Weights of a small autoregressive pixel model: 7.7 epochs.
Rows from block 9 of a small autoregressive pixel model, named by matrix and row number. Rows with one number belong to one neuron. Each number is 128 + 24 x the weight over its row's rms, rounded and kept within 0 to 255. All counts start at 0. Numbers have three digits each. After the name is the row's rms in percent of the matrix's.
Before each neuron's rows are labels from the 100 images, of 14976, where the neuron reaches its highest value: "top examples" is what is common among them. Only what is clearly more common there than usual is listed. The data: telescope images of galaxies (Galaxy Zoo DECaLS). In brackets: how many of the 100.
# fc1: MLP up (model.blocks.9.mlp.fc1.weight, 1536x256), inputs 0-127
# fc2: MLP down (model.blocks.9.mlp.fc2.weight, 256x1536, transposed), outputs 0-127

top examples: roundness: round (51)
fc1.357 112:121116108101105132162130136146131099198125142171127098159115116110122059137133134108083137124080076144149108143195123124125174092147137121144091162193137133171117117120120138094134130122124125160143179108134115113127138145124151122143089132153146143103115094104147133130119078111138151120148112126151129135097132124131108144162108113138096105169148147132131093135122076142106133091110
fc2.357 105:142153153129135158159109130111125156136167103144134120094143132122108134148119136142113123140067109113112137158081114112134173138139166154089154156111106099161130082088108126142111103120128076169135152114116121114097129093114114080122135161085127110173087170111125093136102098125106119079135098146125134116103143123162139136071095127133139144155153083168112121101106113104113124104091

top examples: edge-on disk: yes (27)
fc1.189 100:098121118126156113086155156108143119097120143111144127104147164072175148171153120147102125116125141133139140149142157077133157069162114121088104132171131148116104106138128133156146127109125147119133163136121114093127132121134113121131104146140144167148156097119156154141101110121092127157164077145141111150060129123144110110150132102144152134129131147118135111119095147121094092114087
fc2.189 104:147133110171149132109131114109146119157113155133119089148123131156105115106128098132135152123154146063118097134129176152103117102111109117125134094113127138091126107142122154154127131111133169050163105113122110106098114121052134109146100155129166144143118153145150133166099137152133129123104105127098113155137136117132158101150102126163147084131138147099128125154112111112159155139111

top examples: shape: featured or disk (62); edge-on disk: no (59); bar: no (38)
fc1.96 091:139134102096097162138155098149117099142112161149130139133130082111130099101140117072160152124105105125116120126130152136106161157128149090150171104143125121159142116089072126115086126154127120114131120129121157137100144155127088135130136141097194166157150146137137126090117141156129167086151189123146096128088116124145133133141127123109119113126151152108128110186134136107141099160093
fc2.96 074:120117133155149135120127168122113122151080124117128099125143161125164141177106118122156192095091150114134170110100192149134153130101120111152155135124127109151077122105155105140113106140130130142133143113095135161147135091158147139153095121147072154153128130140135155145112151144119133127125144149116148136110189134105070102056100111123106127105145118117127120130141140117143103122195

top examples: edge-on disk: yes (38); roundness: cigar-shaped (33)
fc1.550 099:130113102101130118136174117134146120147136094128120109152145149105143123145159131129111122157115121147131157101155097139122143079123118147139122122162130156112123119164121075119170149102136136131140113089107110144116077186136146135122130138126132124106106105151144137112124107122118111131142144125147124150081134100105123091149074092113102101191115136142121095120129150122114094145122
fc2.550 122:121127161123161155069111133121118081146097117104130128138102131117127128158147130137088123081142145136111123144138163114120122132120111104105140130131115182111080137129179127150109090137113147141113084171118134096141137126108090090126131127100179120140120142167100171130144147126098128176124088129118157131100119142129169097112104090090112137130137167151155091110162117117147116174133

top examples: roundness: round (55)
fc1.479 097:122107107096121112127144087142120097136112142143085095056122144137122122133132119139131122141150120131113139159110097094112181121144135152146104083131102127137133136150122145105155078100110146147130123155120123113140085135144114141125118168158151127114090140117079125171095110098143122089145139114159124148119099109126153171144096160098106090166121167102129119136122140105145173145073
fc2.479 121:150123125101168098108142105088131124100099179122135161124125098148094117153124135099141115166138114147127159162119109067126141112122134102147099124143126110143168125106118141125104122103131142141086162149106080174159096170140095108108109100167057129115083132085110138116127162120104125102153131113152129117138144179142169160131149125108131153128106129130158155106163189101176064145125

top examples: edge-on disk: yes (25)
fc1.582 106:136140115109123130119125167126105093167146134165112100130136102113127118174117113093131111141095091127126121145157151161092135114145151136148105127136115108219124150095123130120131092111111102156103165096123146102137116168147127118192110096150105158132095164169110140135106147114141124090099124123151127118121141095132111142118103093133077103177127136152144123119094090133141131131129
fc2.582 107:142110131119128156176144171116143162131164093105177129144193196097121124130113106166100138133111149138096116156126119103112112103076116113110148133102109158142165113128140145191104092110124099159124162148107132154149168151137126103134119166114083126139127144109175121109110140125105121127126104132138116161134174153100169088119109157149131147119132128116111154128152146119121171139123

top examples: edge-on disk: yes (39); roundness: cigar-shaped (26)
fc1.111 106:169105100121073084130158086095119081151111138162120118128128125120119182157118105097127109099148147149113132118128108159132165109127149157140143139183132130116167131122102132094135105146122128139130133118124085140096101117105105158153117149147120117147164153094123141118132125128146145096160112124115124113125067139153135144201163094151124124141125142143150111110122129125162185089111
fc2.111 103:091120144157135151084130123105097123117114121115151123121170136097112152128081116151149143127141158127131134138116157138138147144128155109072145124136133186134129180129172125122097111142089117091130090128149138150143109131124097177142122095143116129158120137144163121132107158161101093097141117128135101130172139124132072094098125154126097162096117138116154148088124122105135119114143

top examples: roundness: round (55)
fc1.39 094:170129165081118083192203108119139109104127144154121140121138143143072131094130156128130122125101111140113146152160103130117164143113123157130111106125123136127102067133096102094150128102170142152093120099133124142151093125111135126125122112148163123134129178125105100110100104089123126108162150074136117090134111128089126139160138156093115145158132132155145151123135101135145115120128
fc2.39 108:142144072128097120151113166142133129117135104134121121168111112142152143127121133121150138105126130100140144041129122160122125140149154151181208152162121120139093160105117122108108163153117122155137137125149195116116154108116139140137100164116158136128174136145153124136141091122105136126122178137130087110122155097143080074142166165137134113169167137145111143116080096163110116134136

top examples: roundness: round (60)
fc1.401 078:144103139073065106111068122124153124134137138117120117082117156127100146152099115087159160104102113189132137126162139111129143110160157110167108160136152130129154104136132132154123123141091097190124146118183158140134101135119102084103153135122147121133117142136142115189134105089131097125140119121111127082124091125139140152134116127077132135148103105102098158129139118175062085131114
fc2.401 081:112122147116145107117121149151116165149123135106114101155108111122158137117120113142119144100122197131136141125125126137083092129120096170114153114149139115101083109131154098115150144154137109121164156092106146131145147096120154149150143123119144130096170139158133111145119125108129148143085176117147132130093115107116127124145126090123117108120125138137132108133152084130141144186168

top examples: roundness: round (57)
fc1.302 097:136099122127097105118136109107108115111117178140088121091112151130084158166111134132120171115131144146092103111141147095102138125108180141105114122132155140111139163146074105081108124147080153160113168154107096101091103107121110102152102141125118098111122083091143118151163128158091128111141149120142099082093134137135152126152073122124124143146161118155147141125091139104124146130122
fc2.302 103:175141090117096144162146158142176115142164098121179129142100161152147131140164112132094090097107108112138103125142107117123133141131140146144136126146115130141097130109084122190151129120150123151125123093191150130142118144153150124126149208088119104093145149135130125129122086104144117118137150118142114144131135121105143118168150120133120094162127115143124107125154109152083139067119