From a checkpoint of a small autoregressive pixel model.
Training: adam_atan2 at rate 0.00075, 21300 steps, batches of 32.
Data: trained on telescope images of galaxies (Galaxy Zoo DECaLS), 88335 training examples.
Rows from block 7 of a small autoregressive pixel model, named by matrix and row number. Rows with one number belong to one neuron. Each number is 128 + 24 x the weight over its row's rms, rounded and kept within 0 to 255. All counts start at 0. Numbers have three digits each.
After each neuron's rows are labels from the 100 images, of 14976, where the neuron reaches its highest value: "responds to" is what is common among them. Only what is clearly more common there than usual is listed. The data: telescope images of galaxies (Galaxy Zoo DECaLS).
# fc1: MLP up (model.blocks.7.mlp.fc1.weight, 1536x256), inputs 128-255
# fc2: MLP down (model.blocks.7.mlp.fc2.weight, 256x1536, transposed), outputs 128-255

fc1.437:123127124150094128098125161141170155155114100065132122110129105101117123153120118096085115126138155132113105129149124132157107189137115121117115127123131108130118130149106116102167155079165139104129175109148140100109145103122109144158097137144149115120137088111165120098105099147118172164129136146129069121139117131156106136126131129115166126149134050113095108164125115126126094113152
fc2.437:131116142138116118107121098132133143102145115118125181129126088136138164136121113127125097114125116090154059136116105125157132110135178123101133125148165141135094129137114123106101090137121161106123072073088101098119138122107115108131074147147124130135152129100168083126108147134178127138118055131138083113137142136149118107122186097118141113135097114150109080112149155100113121117174
responds to: roundness: cigar-shaped

fc1.234:103129153155145115138115117131136112102139131110137147157133136140160146110128175095158115107107084109143072121170091148096171153139152044128134147120133138101151111121159126154092086160134136133140158200135104155129152131138128148096146139097157083140126079128100174098125124146083107142124117140105125094158131118145132149131124169109154111141153120124136168123146129134132083089096
fc2.234:112058124154092176104138088140187109104067110146149131120057078146157095118137118097117118131168147170094116140095164171117130115122088100119134162137096128117161142124105072129138120146147104143109158132110098144158119118143160131149084131117161116121131120145158137173153121095151092171138150093139135141133107195153118112100153123118147145127107097141112179139120159133143155112121
responds to: bar: no

fc1.565:124153142154107141130092137117142128126135106156153109149099094161137121130191136125159088131100115144132098105108155117087138139122143123214053133137153114128123146151142118144126125165110128087088151125139131143144131144171143099137159135152094111133095156087079134094126139129139141112136172123125163143133115153168149115128088143102126106160112109111160129172151155109138107157129
fc2.565:142131125149069131141120147140110134148113146172097106098136160118120140114096128166138159145081111132113106112169127085154092138116099132040134102145137130161088154107121087122120163118146127110091136113171164132135195096090087105138117098128108141122126140162158126131121134142141152086148114117130118143109136103124101104147124132139107123121158150109147157125137123108148133148100
responds to: edge-on disk: no; spiral arms: yes

fc1.526:132158124144129119127122128179127153106116115103150109133115115111156155120119086153128119133143110129141064164136116150110158116120125097146127116105164151125085109139146114104172083109170123120110148116119078098103158148134112141113171150101168125120119104100110146108122135137089158159137110156130139121122181170121137117133136103074121129125144123132132107138144194110125124124108
fc2.526:140138086133145119122139122116150149121112181132089159099117126162162144129144117108136146100127122132125098121076141128082142100143158131140149144151126079177115115111101146146131137101155110107119060156108150123109122160127166126140110141108154120119111107130104118157130101076166135155184127136096165113126109117186114144091166134117101106173163110149107139117130093132113115088161
responds to: roundness: cigar-shaped; edge-on disk: yes

fc1.656:119106147132125118159134124156127123088151143132126112165154125168122162165138168117144105117130126145199104112119137150120155151134143123095096135140134120143131120154108113112122132137106087069126107130080108103126120132208087062163166099140157132126112185112134122095125123146130132140146137144123118089155112097101090131098117148143102098134152137187092131153171175109107128134116
fc2.656:108132128148109145148132130110144128159031135129143121135132139154139111099116112106124120118137095131131120150128132090089140155132112082143116114123129108136162147140106113128111158121121150137112116145149134126146138097136128171127114131101134092103084133177134127122120130137145106202107187136127152111120136194117152119107115139111143124128173114077112142109148121129117115121116
responds to: spiral arms: yes; bar: no

fc1.281:127133126095118133145086093115162102119146138047136148162126176127126147173126141121137170064174113119135099147146152180104147157155141167141154099088116108156068142113141132129141108131117135129086139154114097121086168073150112119102126124126120118143086101130121135077108111150115148163100102165132119113100144126168123131097112152133140116101144092133130135113159120114116105135116
fc2.281:161148065120155139145112145146115122129137153125112112144109156131115162136112116102132178110096089152073109129125145098116139086132115156142140125105097133134133132081111162105107138135112106079120090143122136162141122181125084053126109126153101134111106124144131093128128136138147150117123105117136132121132153138122109061173063148159118157176137168115110132114149086155133170109122
responds to: edge-on disk: yes; roundness: cigar-shaped

fc1.309:128158124126133116145136104121096127134082114149137086141150141117113097137149095088130145141146124118149143138155126106122104139144104089147111113131147106104136098142123094102116121119076111168122120096097131102153134100102122145138139134160105126134107132131104177184160138141185125135107158137095159113165111183108158121158130152119133100119131147110160135143153092125098138143130
fc2.309:136129126125152127136142123089150139145083168143107154113110125077150143145118095138142168120121144137114072131152133133153075140136090159142151156167133127146141089110110142113136111113108125118104106109131162149105088139126141130118101132148132167113130131126083118107107121130152138133149133119138131125096121138156186132103145082148148117143170103125091071090123113129110112122134
responds to: merging: merger

fc1.173:121135120124153115163143099139132128124106107155080173131136096153157133151142133137148127137118128115161111149105143164131139120139130100144118145118118097184125146177058105143098090118143107130097130100127137118147127179146136113113143133127138085100137105147145120149145128121181142120124104159090097136131128147093122084111155127110191116161132104162125108140115129097056098076145
fc2.173:105128137123109123125043134116120099122151133116123144139126165108130077123121123110157098135115114186104165102129160169133136106128150191146096152094169142106111171157148133136129176101127148096113138105118136150138115141116149116094133128095118126165113111119151172103100144119142129174142117123164096113129124123151133127121125132140117120089107123116105115153157115164135153121133
responds to: spiral arms: yes

fc1.258:125101134124133112127122102154152133091098104131103152183135135097106112132136123079177146128150108099149097103127123158133153133116094105160123126131160137142157130142111118158121119149158102166142126143136152156168064108196144125120137119141108117148122140121126161123174143150142146124133098108091124106179135115184118155075116131112135108139095115111100150155160125147154107094106
fc2.258:129100156133151149141113116118154097126099146166158145144129115141146166152147179170133137120091096119145035097098148089103135131156173093128116125140147128117092106126127113118088178148114141114128086117146130103101143128110155130126135141094122106145097132180135120160128136142131151147159164114081146137142130117145129106175120129121115125104119128154115163112126144134104117095156
responds to: roundness: cigar-shaped

fc1.249:116138117140133123092101112150152114115129140123094112121061136148139071150136128146112113116124130106143126127162159127120152130109161164118178062118148124107127136126137098086105117141122156112119167135136094154128101122134153081144118133154111117129124157108121173110103216157084123151095143128147111117158136184091136110084107135079159123145108115141159136144113160113123160136147
fc2.249:149125115143126129153126124147100151127149157152106123115121147138157151146149083144142169142109099125139075100110123093087146160124103102086169123137108143101106092144101075102136120189176069102115126114143148122138082152143128082117116157150161130092108125121107090105159132129147126136169146096084103125112139142116121119146155114105155143191126110140095138123126121151107106117162
responds to: roundness: round

fc1.746:170146113134118136157090160107172117114121127136066138087080140134150098158105141133090147104123103115127122128147116130152137161115096118119116132152163162184129106117093104119123161125142081157110119122119121131166131095108117166126134119135156094135133128137154120117142169182177130156148133120083103076126150144092105159145158122109131094137128101143027098147144129169073120086125
fc2.746:104123136125095102167159094118145119129125150158137122080130128170205155130145129137161114072119142100136089126156119123128115160147159121084142092153148083097148105132121149103158112136126172127113125101155162113097097123122156169092109124130079106140126113103118167136105090129131139158099146140140177121147102164149175159150098155107137131112165124117135088136114151162129133142107
responds to: roundness: cigar-shaped

fc1.41:111134152171108139145154123122131117169164122118142125154139116179133179140122163140091107140130147150144095089104087177104143134150146113126154100111133135135098082129123081105093118083144091135130117098125125105124135085162107133134151147172164099120114145140154145105111121130137105145152109135120138080153135156071121142133137148117134090147108139163127131146192160122128093132156
fc2.41:136109143124119130084117188155145101165104131138160131116097131091140112128120138152135192148127100154126114151135103115174125136092133090122143097119106126131129180158128139141125124150137133173131131131174153131130132125110152052102150113107104106113141136168128121112114147137114117101126120131122154137124139102121152130123109114135110124099158169114101111085097107157147136109099
responds to: shape: featured or disk; edge-on disk: no; spiral arms: yes

fc1.238:079113127124129157086130121182128102137162125122130096130096158158125155121125161125077117113125153141138106115146131153125117113164072119163143143114098118127157143137109113127142111130169107148124113112108120090138111116152130116130101135142091105148112082109116144114177123124103115138123120135146110109152104117169098177078146093157120140129129113119105136179134186117124064114145
fc2.238:107122152141131106135120117120108125110147118124099104184120108105149136139146123107130123085106143112128063127128132103171136163105180104112124151097103121167130127124127132118128139140147111138128117104118135119066159136118100156120127119161146129114149153126184087155141096149171136149138094138120127144141163097058110120135165115107145126124180113153110099118124133117119120094119
responds to: roundness: cigar-shaped

fc1.374:157116139176128124121113175166128121100136127124116098101136127129125189140122114117122158116124161096133085082093110097107119128126166061112086125136102137111096136168140101127098144143088099145137139157147124156118114099118063106100109121089128143109140130128148157131101130177155109104130155160181067117123116122137161140112101182121098115127093148119148105141110145151172141102138
fc2.374:117120125123108146128135156111088151138096110161124126118131145070103103133118128132092171144151115123141105123163121123145108140140126125126119169135117102143144150100096135105144137093160116176083144117119153135115127114137100165149180137113141114104149106143121115160142140129139099157144122105126120146142123088115146154130161078170130130142182099115139137083118089141088133116147
responds to: shape: featured or disk; edge-on disk: no; spiral arms: yes

fc1.420:108159119126120120150110146127116132118071139127159097147145147126164163125132138084113112142126085114106107140179128140124169149120111119114148122128134119141156103142141154127114085125093131112144096125102087116133124158138110136110144142090108143112118174155129107150130152137137140114106168113089143130170136159130120120128112109096132087125138165142160165169152153112120150089131
fc2.420:146102109148148120092120145104123139130118189086082116115085098097112121150153165111129102179134112106117117152127120169130107120126107093120134142165149101170130109141131124160145170129134122099089127120156118122146140088137146111150114130120119090165131115118124157119092128139129115124121137124159138113125131131112098155106158125141095089144157111130133122101133110092069143158162
responds to: spiral arms: yes

fc1.611:101168123136126190102141100108135136130095118133130110097074154088146145136168140149073172123189156135152114135121148142126122136120087163132138077144113121154102144153099148130139120131143169141105157128119110130111145066104141117099105102172151116093141095138112146104154129124149150150130133095130172121101149169127149144167148128120151158102138087157117119142114164150153087136152
fc2.611:156108180155163146120145122119128157094112147123127113167114123135107113126131145125117096144162117119149122133152134162081125091169141115113104159142118094102135132133129128123124206204110132129136121148095140129148123129150123137104145128087115090172103123148131123102134150149081115114116125150119156153164117141168108145109097146103144109150151187132118169111091117106090159123129
responds to: roundness: round

fc1.495:177147115105124163146137128114153113100119134115132133116148167104123103153121149104113138128129135106110168130132089087130153126144105085134137160121142145151104128091118135087179110149139095136121177121152146101109096089155085166113151123094154135138134105140139160108114145140126141139155130107074153135132111124149068176121124167120123124129119094135100158147130119203135083137140
fc2.495:077117131148079126073126123168147113148154136158131131133146138088181146132150113162133125143112147136129131122123144119146104126139150144133166114135136130083097105117108097172132131119114109159098121085088157104156130143124159108153087114196099110139120153109117088099134156110130106162090092147139121137133124130193098141129101110133140126157111119129118054158132147122135161125148
responds to: bar: no

fc1.630:128202090103174143141129104115159112138117135137099165127082168136182111167136133103108139132167119124125122153123134130113151153099133107139166086135133184120093124121100095112115134126152156118138139144148096140128119087139125095128051155155103121095180088156117126092117109139144135143142120129121147146102140151136113124094114166137141126148127116143102105106103152143104127094148
fc2.630:131135153134168116155122096135135134078157140108131118191141134173129130167133146089138097112120103106139058131090170143133147104111127124124154098090115123116148146139146147094123078158113125124119101174141087128130115096150132166134129106100143121111125122103146097102120112154133165103143148163076164121161138127109131122099123110099122151124105152086129145108129151137089109153129
responds to: roundness: round

fc1.411:171098115116146152164121135150107137126156147120103097131097153141154119112094127138160108078114148141137065155130147120119141093135112154106162087072131156173136072096130141148152140104146131114123180167157102110104168145161125141085139133142151146113139077130088175110108141142092181126108171144114145115135135111117139150141178135122149105103142104125100126124111132121102128138108
fc2.411:156133078084108188101111168194120146138127135117127136108121101105107155105103123143143180154119130192079114179131132099143136169123130101141117175112125151140133106120123165119120088152149137134147153100080094163144086185118146123141121146110108162125130139145130153118116132101152105141162106095181076149119132145105163119162119100145122146120153138105119097150149174108168130103148
responds to: edge-on disk: yes; roundness: cigar-shaped

fc1.345:126136126123082167084128122155148134101142103130114118165099120138139144173156109161128074107129106171147092155121149155126162135141123135151149086148143134158115118139150128101135114100114120101146111124102152140142137170153108151169174142093122082130106142145084110123105138144113164145081140148121119119152122127091130107128119088082126113181141156143150139132155114111119125086156
fc2.345:115110164125146154167108142170125113145130144112167120187154153069122104099105145065168085178122129136110133164133091108103127071133110113129130096122188097104169099105119125119135150124103160125160135115116143157145163142136110130118129123115132117175125151169160141108090125141120127170084081118155116129170128140173109104148104160140133138130153134113153146168142155157141122114108
responds to: roundness: cigar-shaped

fc1.58:109121132137096116113117115150159149128107120114109124195095134177103144130122122111107109150179095104138104126151070113086160129124148090110163114081111140119162128141130105077104108151106125147181130173122122148114100171170119122120139167132126107100150143108140172109110139142124125118117118127111130111164166138091131132140136136098099096127139169109137133147134145110101115120124
fc2.58:125127125138154126103119137077124099127093142129091133114078127132162113160129140132132136142127091118102101142149136123161099142142099141115148161142125108101124142119058117128124160137170130111085145140178132109151139075093152106109100132076156100111151111154155147124110148140121127111123178155109155127116144136113102137094118129139165124121159081142123156098101106130110160084140
responds to: edge-on disk: no; bar: no

fc1.272:092137099136124130131118156153103122164092093102093104167122125181114109173152166163096097095148092111140092134185090129145155122114143145143118144130162156145137139125091165134102139126139117112137105138124168116156133098135104125127158160129136115123108117157114132138136141131138135092100168144085150096163103112106068157136096162125152092132137100152133147131134121124111138105148
fc2.272:096125143161137100127116100112151113094085121156116108172124120123114107151166145138116160118132127129169099120109121121103084126103119127137107140157100117119106138148106056138143148110129161124071081132059145144127119118169129137135131154141131163117168155164144121163153161138166136127144138113114146133164092095137111121111143165169128123167088140166158129083142122116118122100144
responds to: edge-on disk: no; spiral arms: yes

fc1.163:152112158097136151085124144162168154131136116146152141087186158116100111147124149120107167157158144131115109109146098118165126109123069069103117154153142117118155079114120151127180119134110114158089154080118156102128135127162115149092139107155146148145162085076104156104104120157105117149088132108093120123101110143156111166094078129105141102133148127110109128184138150139106108112181
fc2.163:117162112111072124113121109142103124076206119154131153157132122117157144140120098177130110096128143121136111165148152144126131126135162174144135143132140161097096157125109115126121083111102142127136102106109127161134154103107171124144099104127094126129129125118121091142132133148146108109136104171131131115139116103163093127116175112134121110122101171154134030131129139149135177180163
responds to: bar: no

fc1.635:085087067137130141169153174135150105128158097105159139117117164183157164157128119111144110117101135136128098127136148119118140173111127122119148094130123108153144147128136102106154113104104127087108119064152110129113131130135138162114097135145100122138101085141133172113129125171128131131129147148140119108150101163162131123149121130122119127112128113115124117206164114153127101132089
fc2.635:118129130076107145116134130159149160187129124128136096130161123137135118153131094103089121148112096103116115161111074131140113155096137103130100144136131137119142158124144173140142091134160129171113123114141157118089124130084116150108165111110133157134141147103174099169165098099125128116079073098135098132109133132114143142157138153113121133104142152115155128151099145141138156110119
responds to: edge-on disk: no; spiral arms: yes; bar: no

fc1.149:159104144097128131108118124127128127113179117119109153122113081112135144136125114113131122125138163160113100124104170144136142129124102114096136108066116138120139100097168130140132118112129089124119175096125113109116173145145124130070094071129126153139178128112114128078141130152118111172103153141137141119147159125129124140133154135109146143125142112151117117154115189133128107151096
fc2.149:146120087109092145080153131163154166116108149140131115102095095101172153125149127149132164184165155168115116144149125153137111153132120140145114165147108134141125125109109117124149164158164144152132140125137140179107104140114126106125111126136140122141143122097096165146133120118124095157139091117152106145105101160152176108108137113100131153178149148125095074130106134088158182123154
responds to: shape: featured or disk; edge-on disk: yes; roundness: cigar-shaped

fc1.405:145120141135170143149132126111120106146086123088126145163142141122138142149117127104099144107128128094153131110142104145126158144152109071108155148129124165120101104139145088067137125141115128118095115103120091115126130097149141161117097095141161115100133113132140152164144149142173102115150148116073115098171145143149119127150140147167155109118102113116120099154167120138073089148112
fc2.405:118113106112130085095150181142134160153139159108145120118098101088156069135153101134139112189154124160128095153121102147168122092134109105178145099121138109111140100134157157134170131131154154135112144136136115124115127129115133142104152133136147098127126093111067140064091060131092124154094117154137090150105121187184117137074112096093122118127150115105132094160098141122115105128142
responds to: edge-on disk: no; spiral arms: yes; bar: no

fc1.319:143135166125124170150116134155146101165078098149120089136139115152121144133151083149131177109146100121147129150140099136125138142106084097131121122087126128128169116110157113086137097110116150147127141143177143101125125087135114146179119107158147114114129086098107160170143116136136093195148131096114141175108169137124154109127120142128149162138131105124094129118116185119153128117119
fc2.319:101113160178159150114160147126149132157103110130134145104127158093100079078122169159136135170145135154155176132168096136056145110154129133155130120133121110115106086121122123162152170116147159116130124109139160097142102139156162111065132169084138141139116112160089211126097115125087102139125160132124134115130094147146138167087103155086124100138140130135156139092146110139100113139128
responds to: roundness: round

fc1.633:163165134115127150142115109154098170094124143095127104095087163119154135116132133116108098111139116147121095180139126173171153125091112095160111112099152144135141117100156173128126082144112135119152144121119095113104130084136099139092129116131142130121130122127101166099102107106113127145106092155140155115150104155124130125112129086087134143117148085150122125131106163123150120112101
fc2.633:113124141159150154150121116119116128136123160110088127133111107108131160121127093089124100121117150169115072124113130147136155128095126103109077152080150142160119140129106150138148158134136088127136095107127153176136131137125137108154129125133121102173093139143127106135069133146091106131182140122075092129168107108141108146113127132087110126144145121126103140161176129076123144115131
responds to: edge-on disk: yes; roundness: cigar-shaped

fc1.331:146117172169143148117094144115132131084130120155154150171079140102149109157109147134106088115165082134124102100164111180104171129137126069160141130079143154151131121111182130107125119133118133144119171170157101131096136102148147096131142117110181102118112071104099161127130122161150109140114102112146141100171142142129100137100142151086100095182128152164118129124126154150119126129113
fc2.331:109118095140122167154118124135166125127046171112154165130066118170153115133124094089157102111161159168105109121137175178132176118113126108127123113099159159131100147109166086149140077093153098139145124164086070158153096146145168160139102101132130101119155124124119108135117125137173102128150158103151124169122120166153184106088131107099144156122131125116117134147120137145124182092093
responds to: spiral arms: yes

fc1.721:152140090111148148134129126109137153131129107126104130132123107157093116145097107109154147121119194156125098168145116125149148140135092092135162155066138132170150121073138161123203140117147114121127137146107111069134155134145122150095126095163110121107151104096134125067129111146138117157105173101101127124102122145120063128109151128172172115129151095109088119134134129140139063145099
fc2.721:101144130139093139100120108146127133086149119121119117125093129092140154129144107102119156138120124131099073105133133136107140165109175127124140152137138173180101164123118134115126115120153115135127098102132179164109120105115099079144092132164117152135111154122144113149144167147158144157141080104113093128164138121130129132129177141107123138158115143139086086140138149107139152092127
responds to: roundness: cigar-shaped; edge-on disk: yes

fc1.36:134068099149160122111123136161138149136142133148099128174108132155140075119137122126123155158143157102139113095138112153106128109107069085128120156145089136121143146150124090171117130161170125178137129149103130115173087120132109158092123171128160119142088108102148134137180160144139105082161121155098114093111117120142098132102134135145110122153118090159136122139125150123158067103146
fc2.36:126139154123139143166097119095115111067140128118122166132119148095109134146116163111148126068130135110119129156106136091108124081121158142120123113117164112126125142142097144106111132127091076103128075149075158103122139126116108154146141128122146097093134181165156094108106165130123137125136137123081160140129155078120112160142125129174124118098179083129110118094135087149123131160105
responds to: edge-on disk: no

fc1.710:114184145139110144099107173129131126073116102134156096124130124125131123149168150118090137125137084105190102079156139148126137141110081173138150084105175177162133114156115139141161116148147135135118137114109120147140110133164122110146117139160158125110127129092089123150141153131149160166124099092068186131146165111082139176110164118116135113154153111159109134098108154147109146087116
fc2.710:153108108137178144092111118128147127137113111114097110106094115167126148165161146134120112121117150114133053118130106126126102135136104089132141093096138108164161128123109109095171092162137131160104100123157145107090117100136105148119113109160153169108138163128114087110178155170153177139100142153069125139132127103140163165104137122170112115144147134145113117118114190123135106099124
responds to: roundness: round

fc1.564:157130160132102165137135097116177121125102129118136131147136127130127126138141160151132158120135118130121103140115100176101141141112110080097118146179133152117123125164095063121121123148123115142081170133130112109140117120126118133112128101161126129100112124138134157151146126156159134169158095163115098090117143111121138138146171151148141109144155142156109138084119156183145126140092
fc2.564:114119137115156148088146131124177154121138186117132139121127161082129092129144097093164125127152104176124116102127113103080110096148165090147159136133136128085146140134113143100147162109142162143129131124161172154151144065138117094102107151180140143124151147128142134121146099134131121159146125084168135142136130155198132130122147168101110134144140112123103152130091156135153158127145
responds to: spiral arms: yes

fc1.94:105166111142138158113116141158102108138115100082127113092113099117155164145128125094078119157134140118162113119118157101092171164144152126102115154132148143194096120135142119125077168149095090087136135146120094141119114114120091100128086126118128158119123096111120133131129146149123137131124137153122118075129129131123186207115121138130142092121143120116091089136180113157109110161136
fc2.94:089115149089101134127126092079092112130142111146159132086150087156152130111103129099104155089144133108121108157123161148163116156163130114136123122114123143114124161170122139163142086189143095139143120125094104111119091145121137177142133162122107139111119142110117100137134153128110102141145195114134122135111174140086147129122182086132115141085117111132142123140131129094107116105139
responds to: roundness: cigar-shaped; edge-on disk: yes

fc1.172:103119141142139136127137137154146158117108111166142133156129130120131143163121122092112112133123105111098087102149085113112150119150087130133131100129119151152156125160151141085150103143179124148121136097140150134114106100137142139114157145152168133148141108123139176137120122178146082125075126071106108144138142137116099143105179122057111134170087135145134153149102144116118103132127
fc2.172:082144145116153140140133119118141145093107189131157161039121131149169138153117105126168085138162141132128127143126183154079143094137117137141129133110129101116134113131103117175144144112154132138137099139120117087091121151148170141121114095151093108083148092134073099124137119128143090162149104115142113139119129134137150114128107070100142133128164132144106108143122121120147131136104
responds to: bar: no

fc1.45:117124123113117121106116143202144129094164137114132117171124120148124131162144127130128119144120165147160102134124128136140149134095120108149107127108126162119166093132136141134169081142140110129147123139150116171105100121152155175120139141128092123132119160095071130099150131156143095135096140109142120111140139150103140151106117104135170101138154138155137127152126208140144112103117
fc2.45:126095096145138136133140086137130116103125149119132156096085101150119080162155114132157173136129148128122065127102158140169109108130160142132135122146126159147142138139090098135154109144187127121145123150141091103100108127109155139104096121125102134094147136124136133143157128146134106134138107116170129118158138135183187113099174125186103128158118088129113174155119143142138106122141
responds to: edge-on disk: no; shape: featured or disk; spiral arms: yes

fc1.686:114137161175179119129125144129105142140108115088133085158136155116117114114135130112134122174131134109125132092172068100088147142138069049145109137111138122124138126120114130125109115153109117155123136157164146102130087129124143165089106136112161072147100119125144181136112180124131134143096117109116124106161160137158123136127147165082129089173169147137147155100152112154127101090149
fc2.686:117134106155149120136146080113143118090103155135106165131063143108177110153165158135149133119143117139143127132109150130138127063123099173153145104159110113069104117126123102150169163124132128102112116138066106146177106110113178107099077126122091072089162111143138099089135147111135120143140170141112112140119119150170117130107086126152135140163130093134136110107114103153123139099144
responds to: edge-on disk: no; shape: featured or disk; spiral arms: yes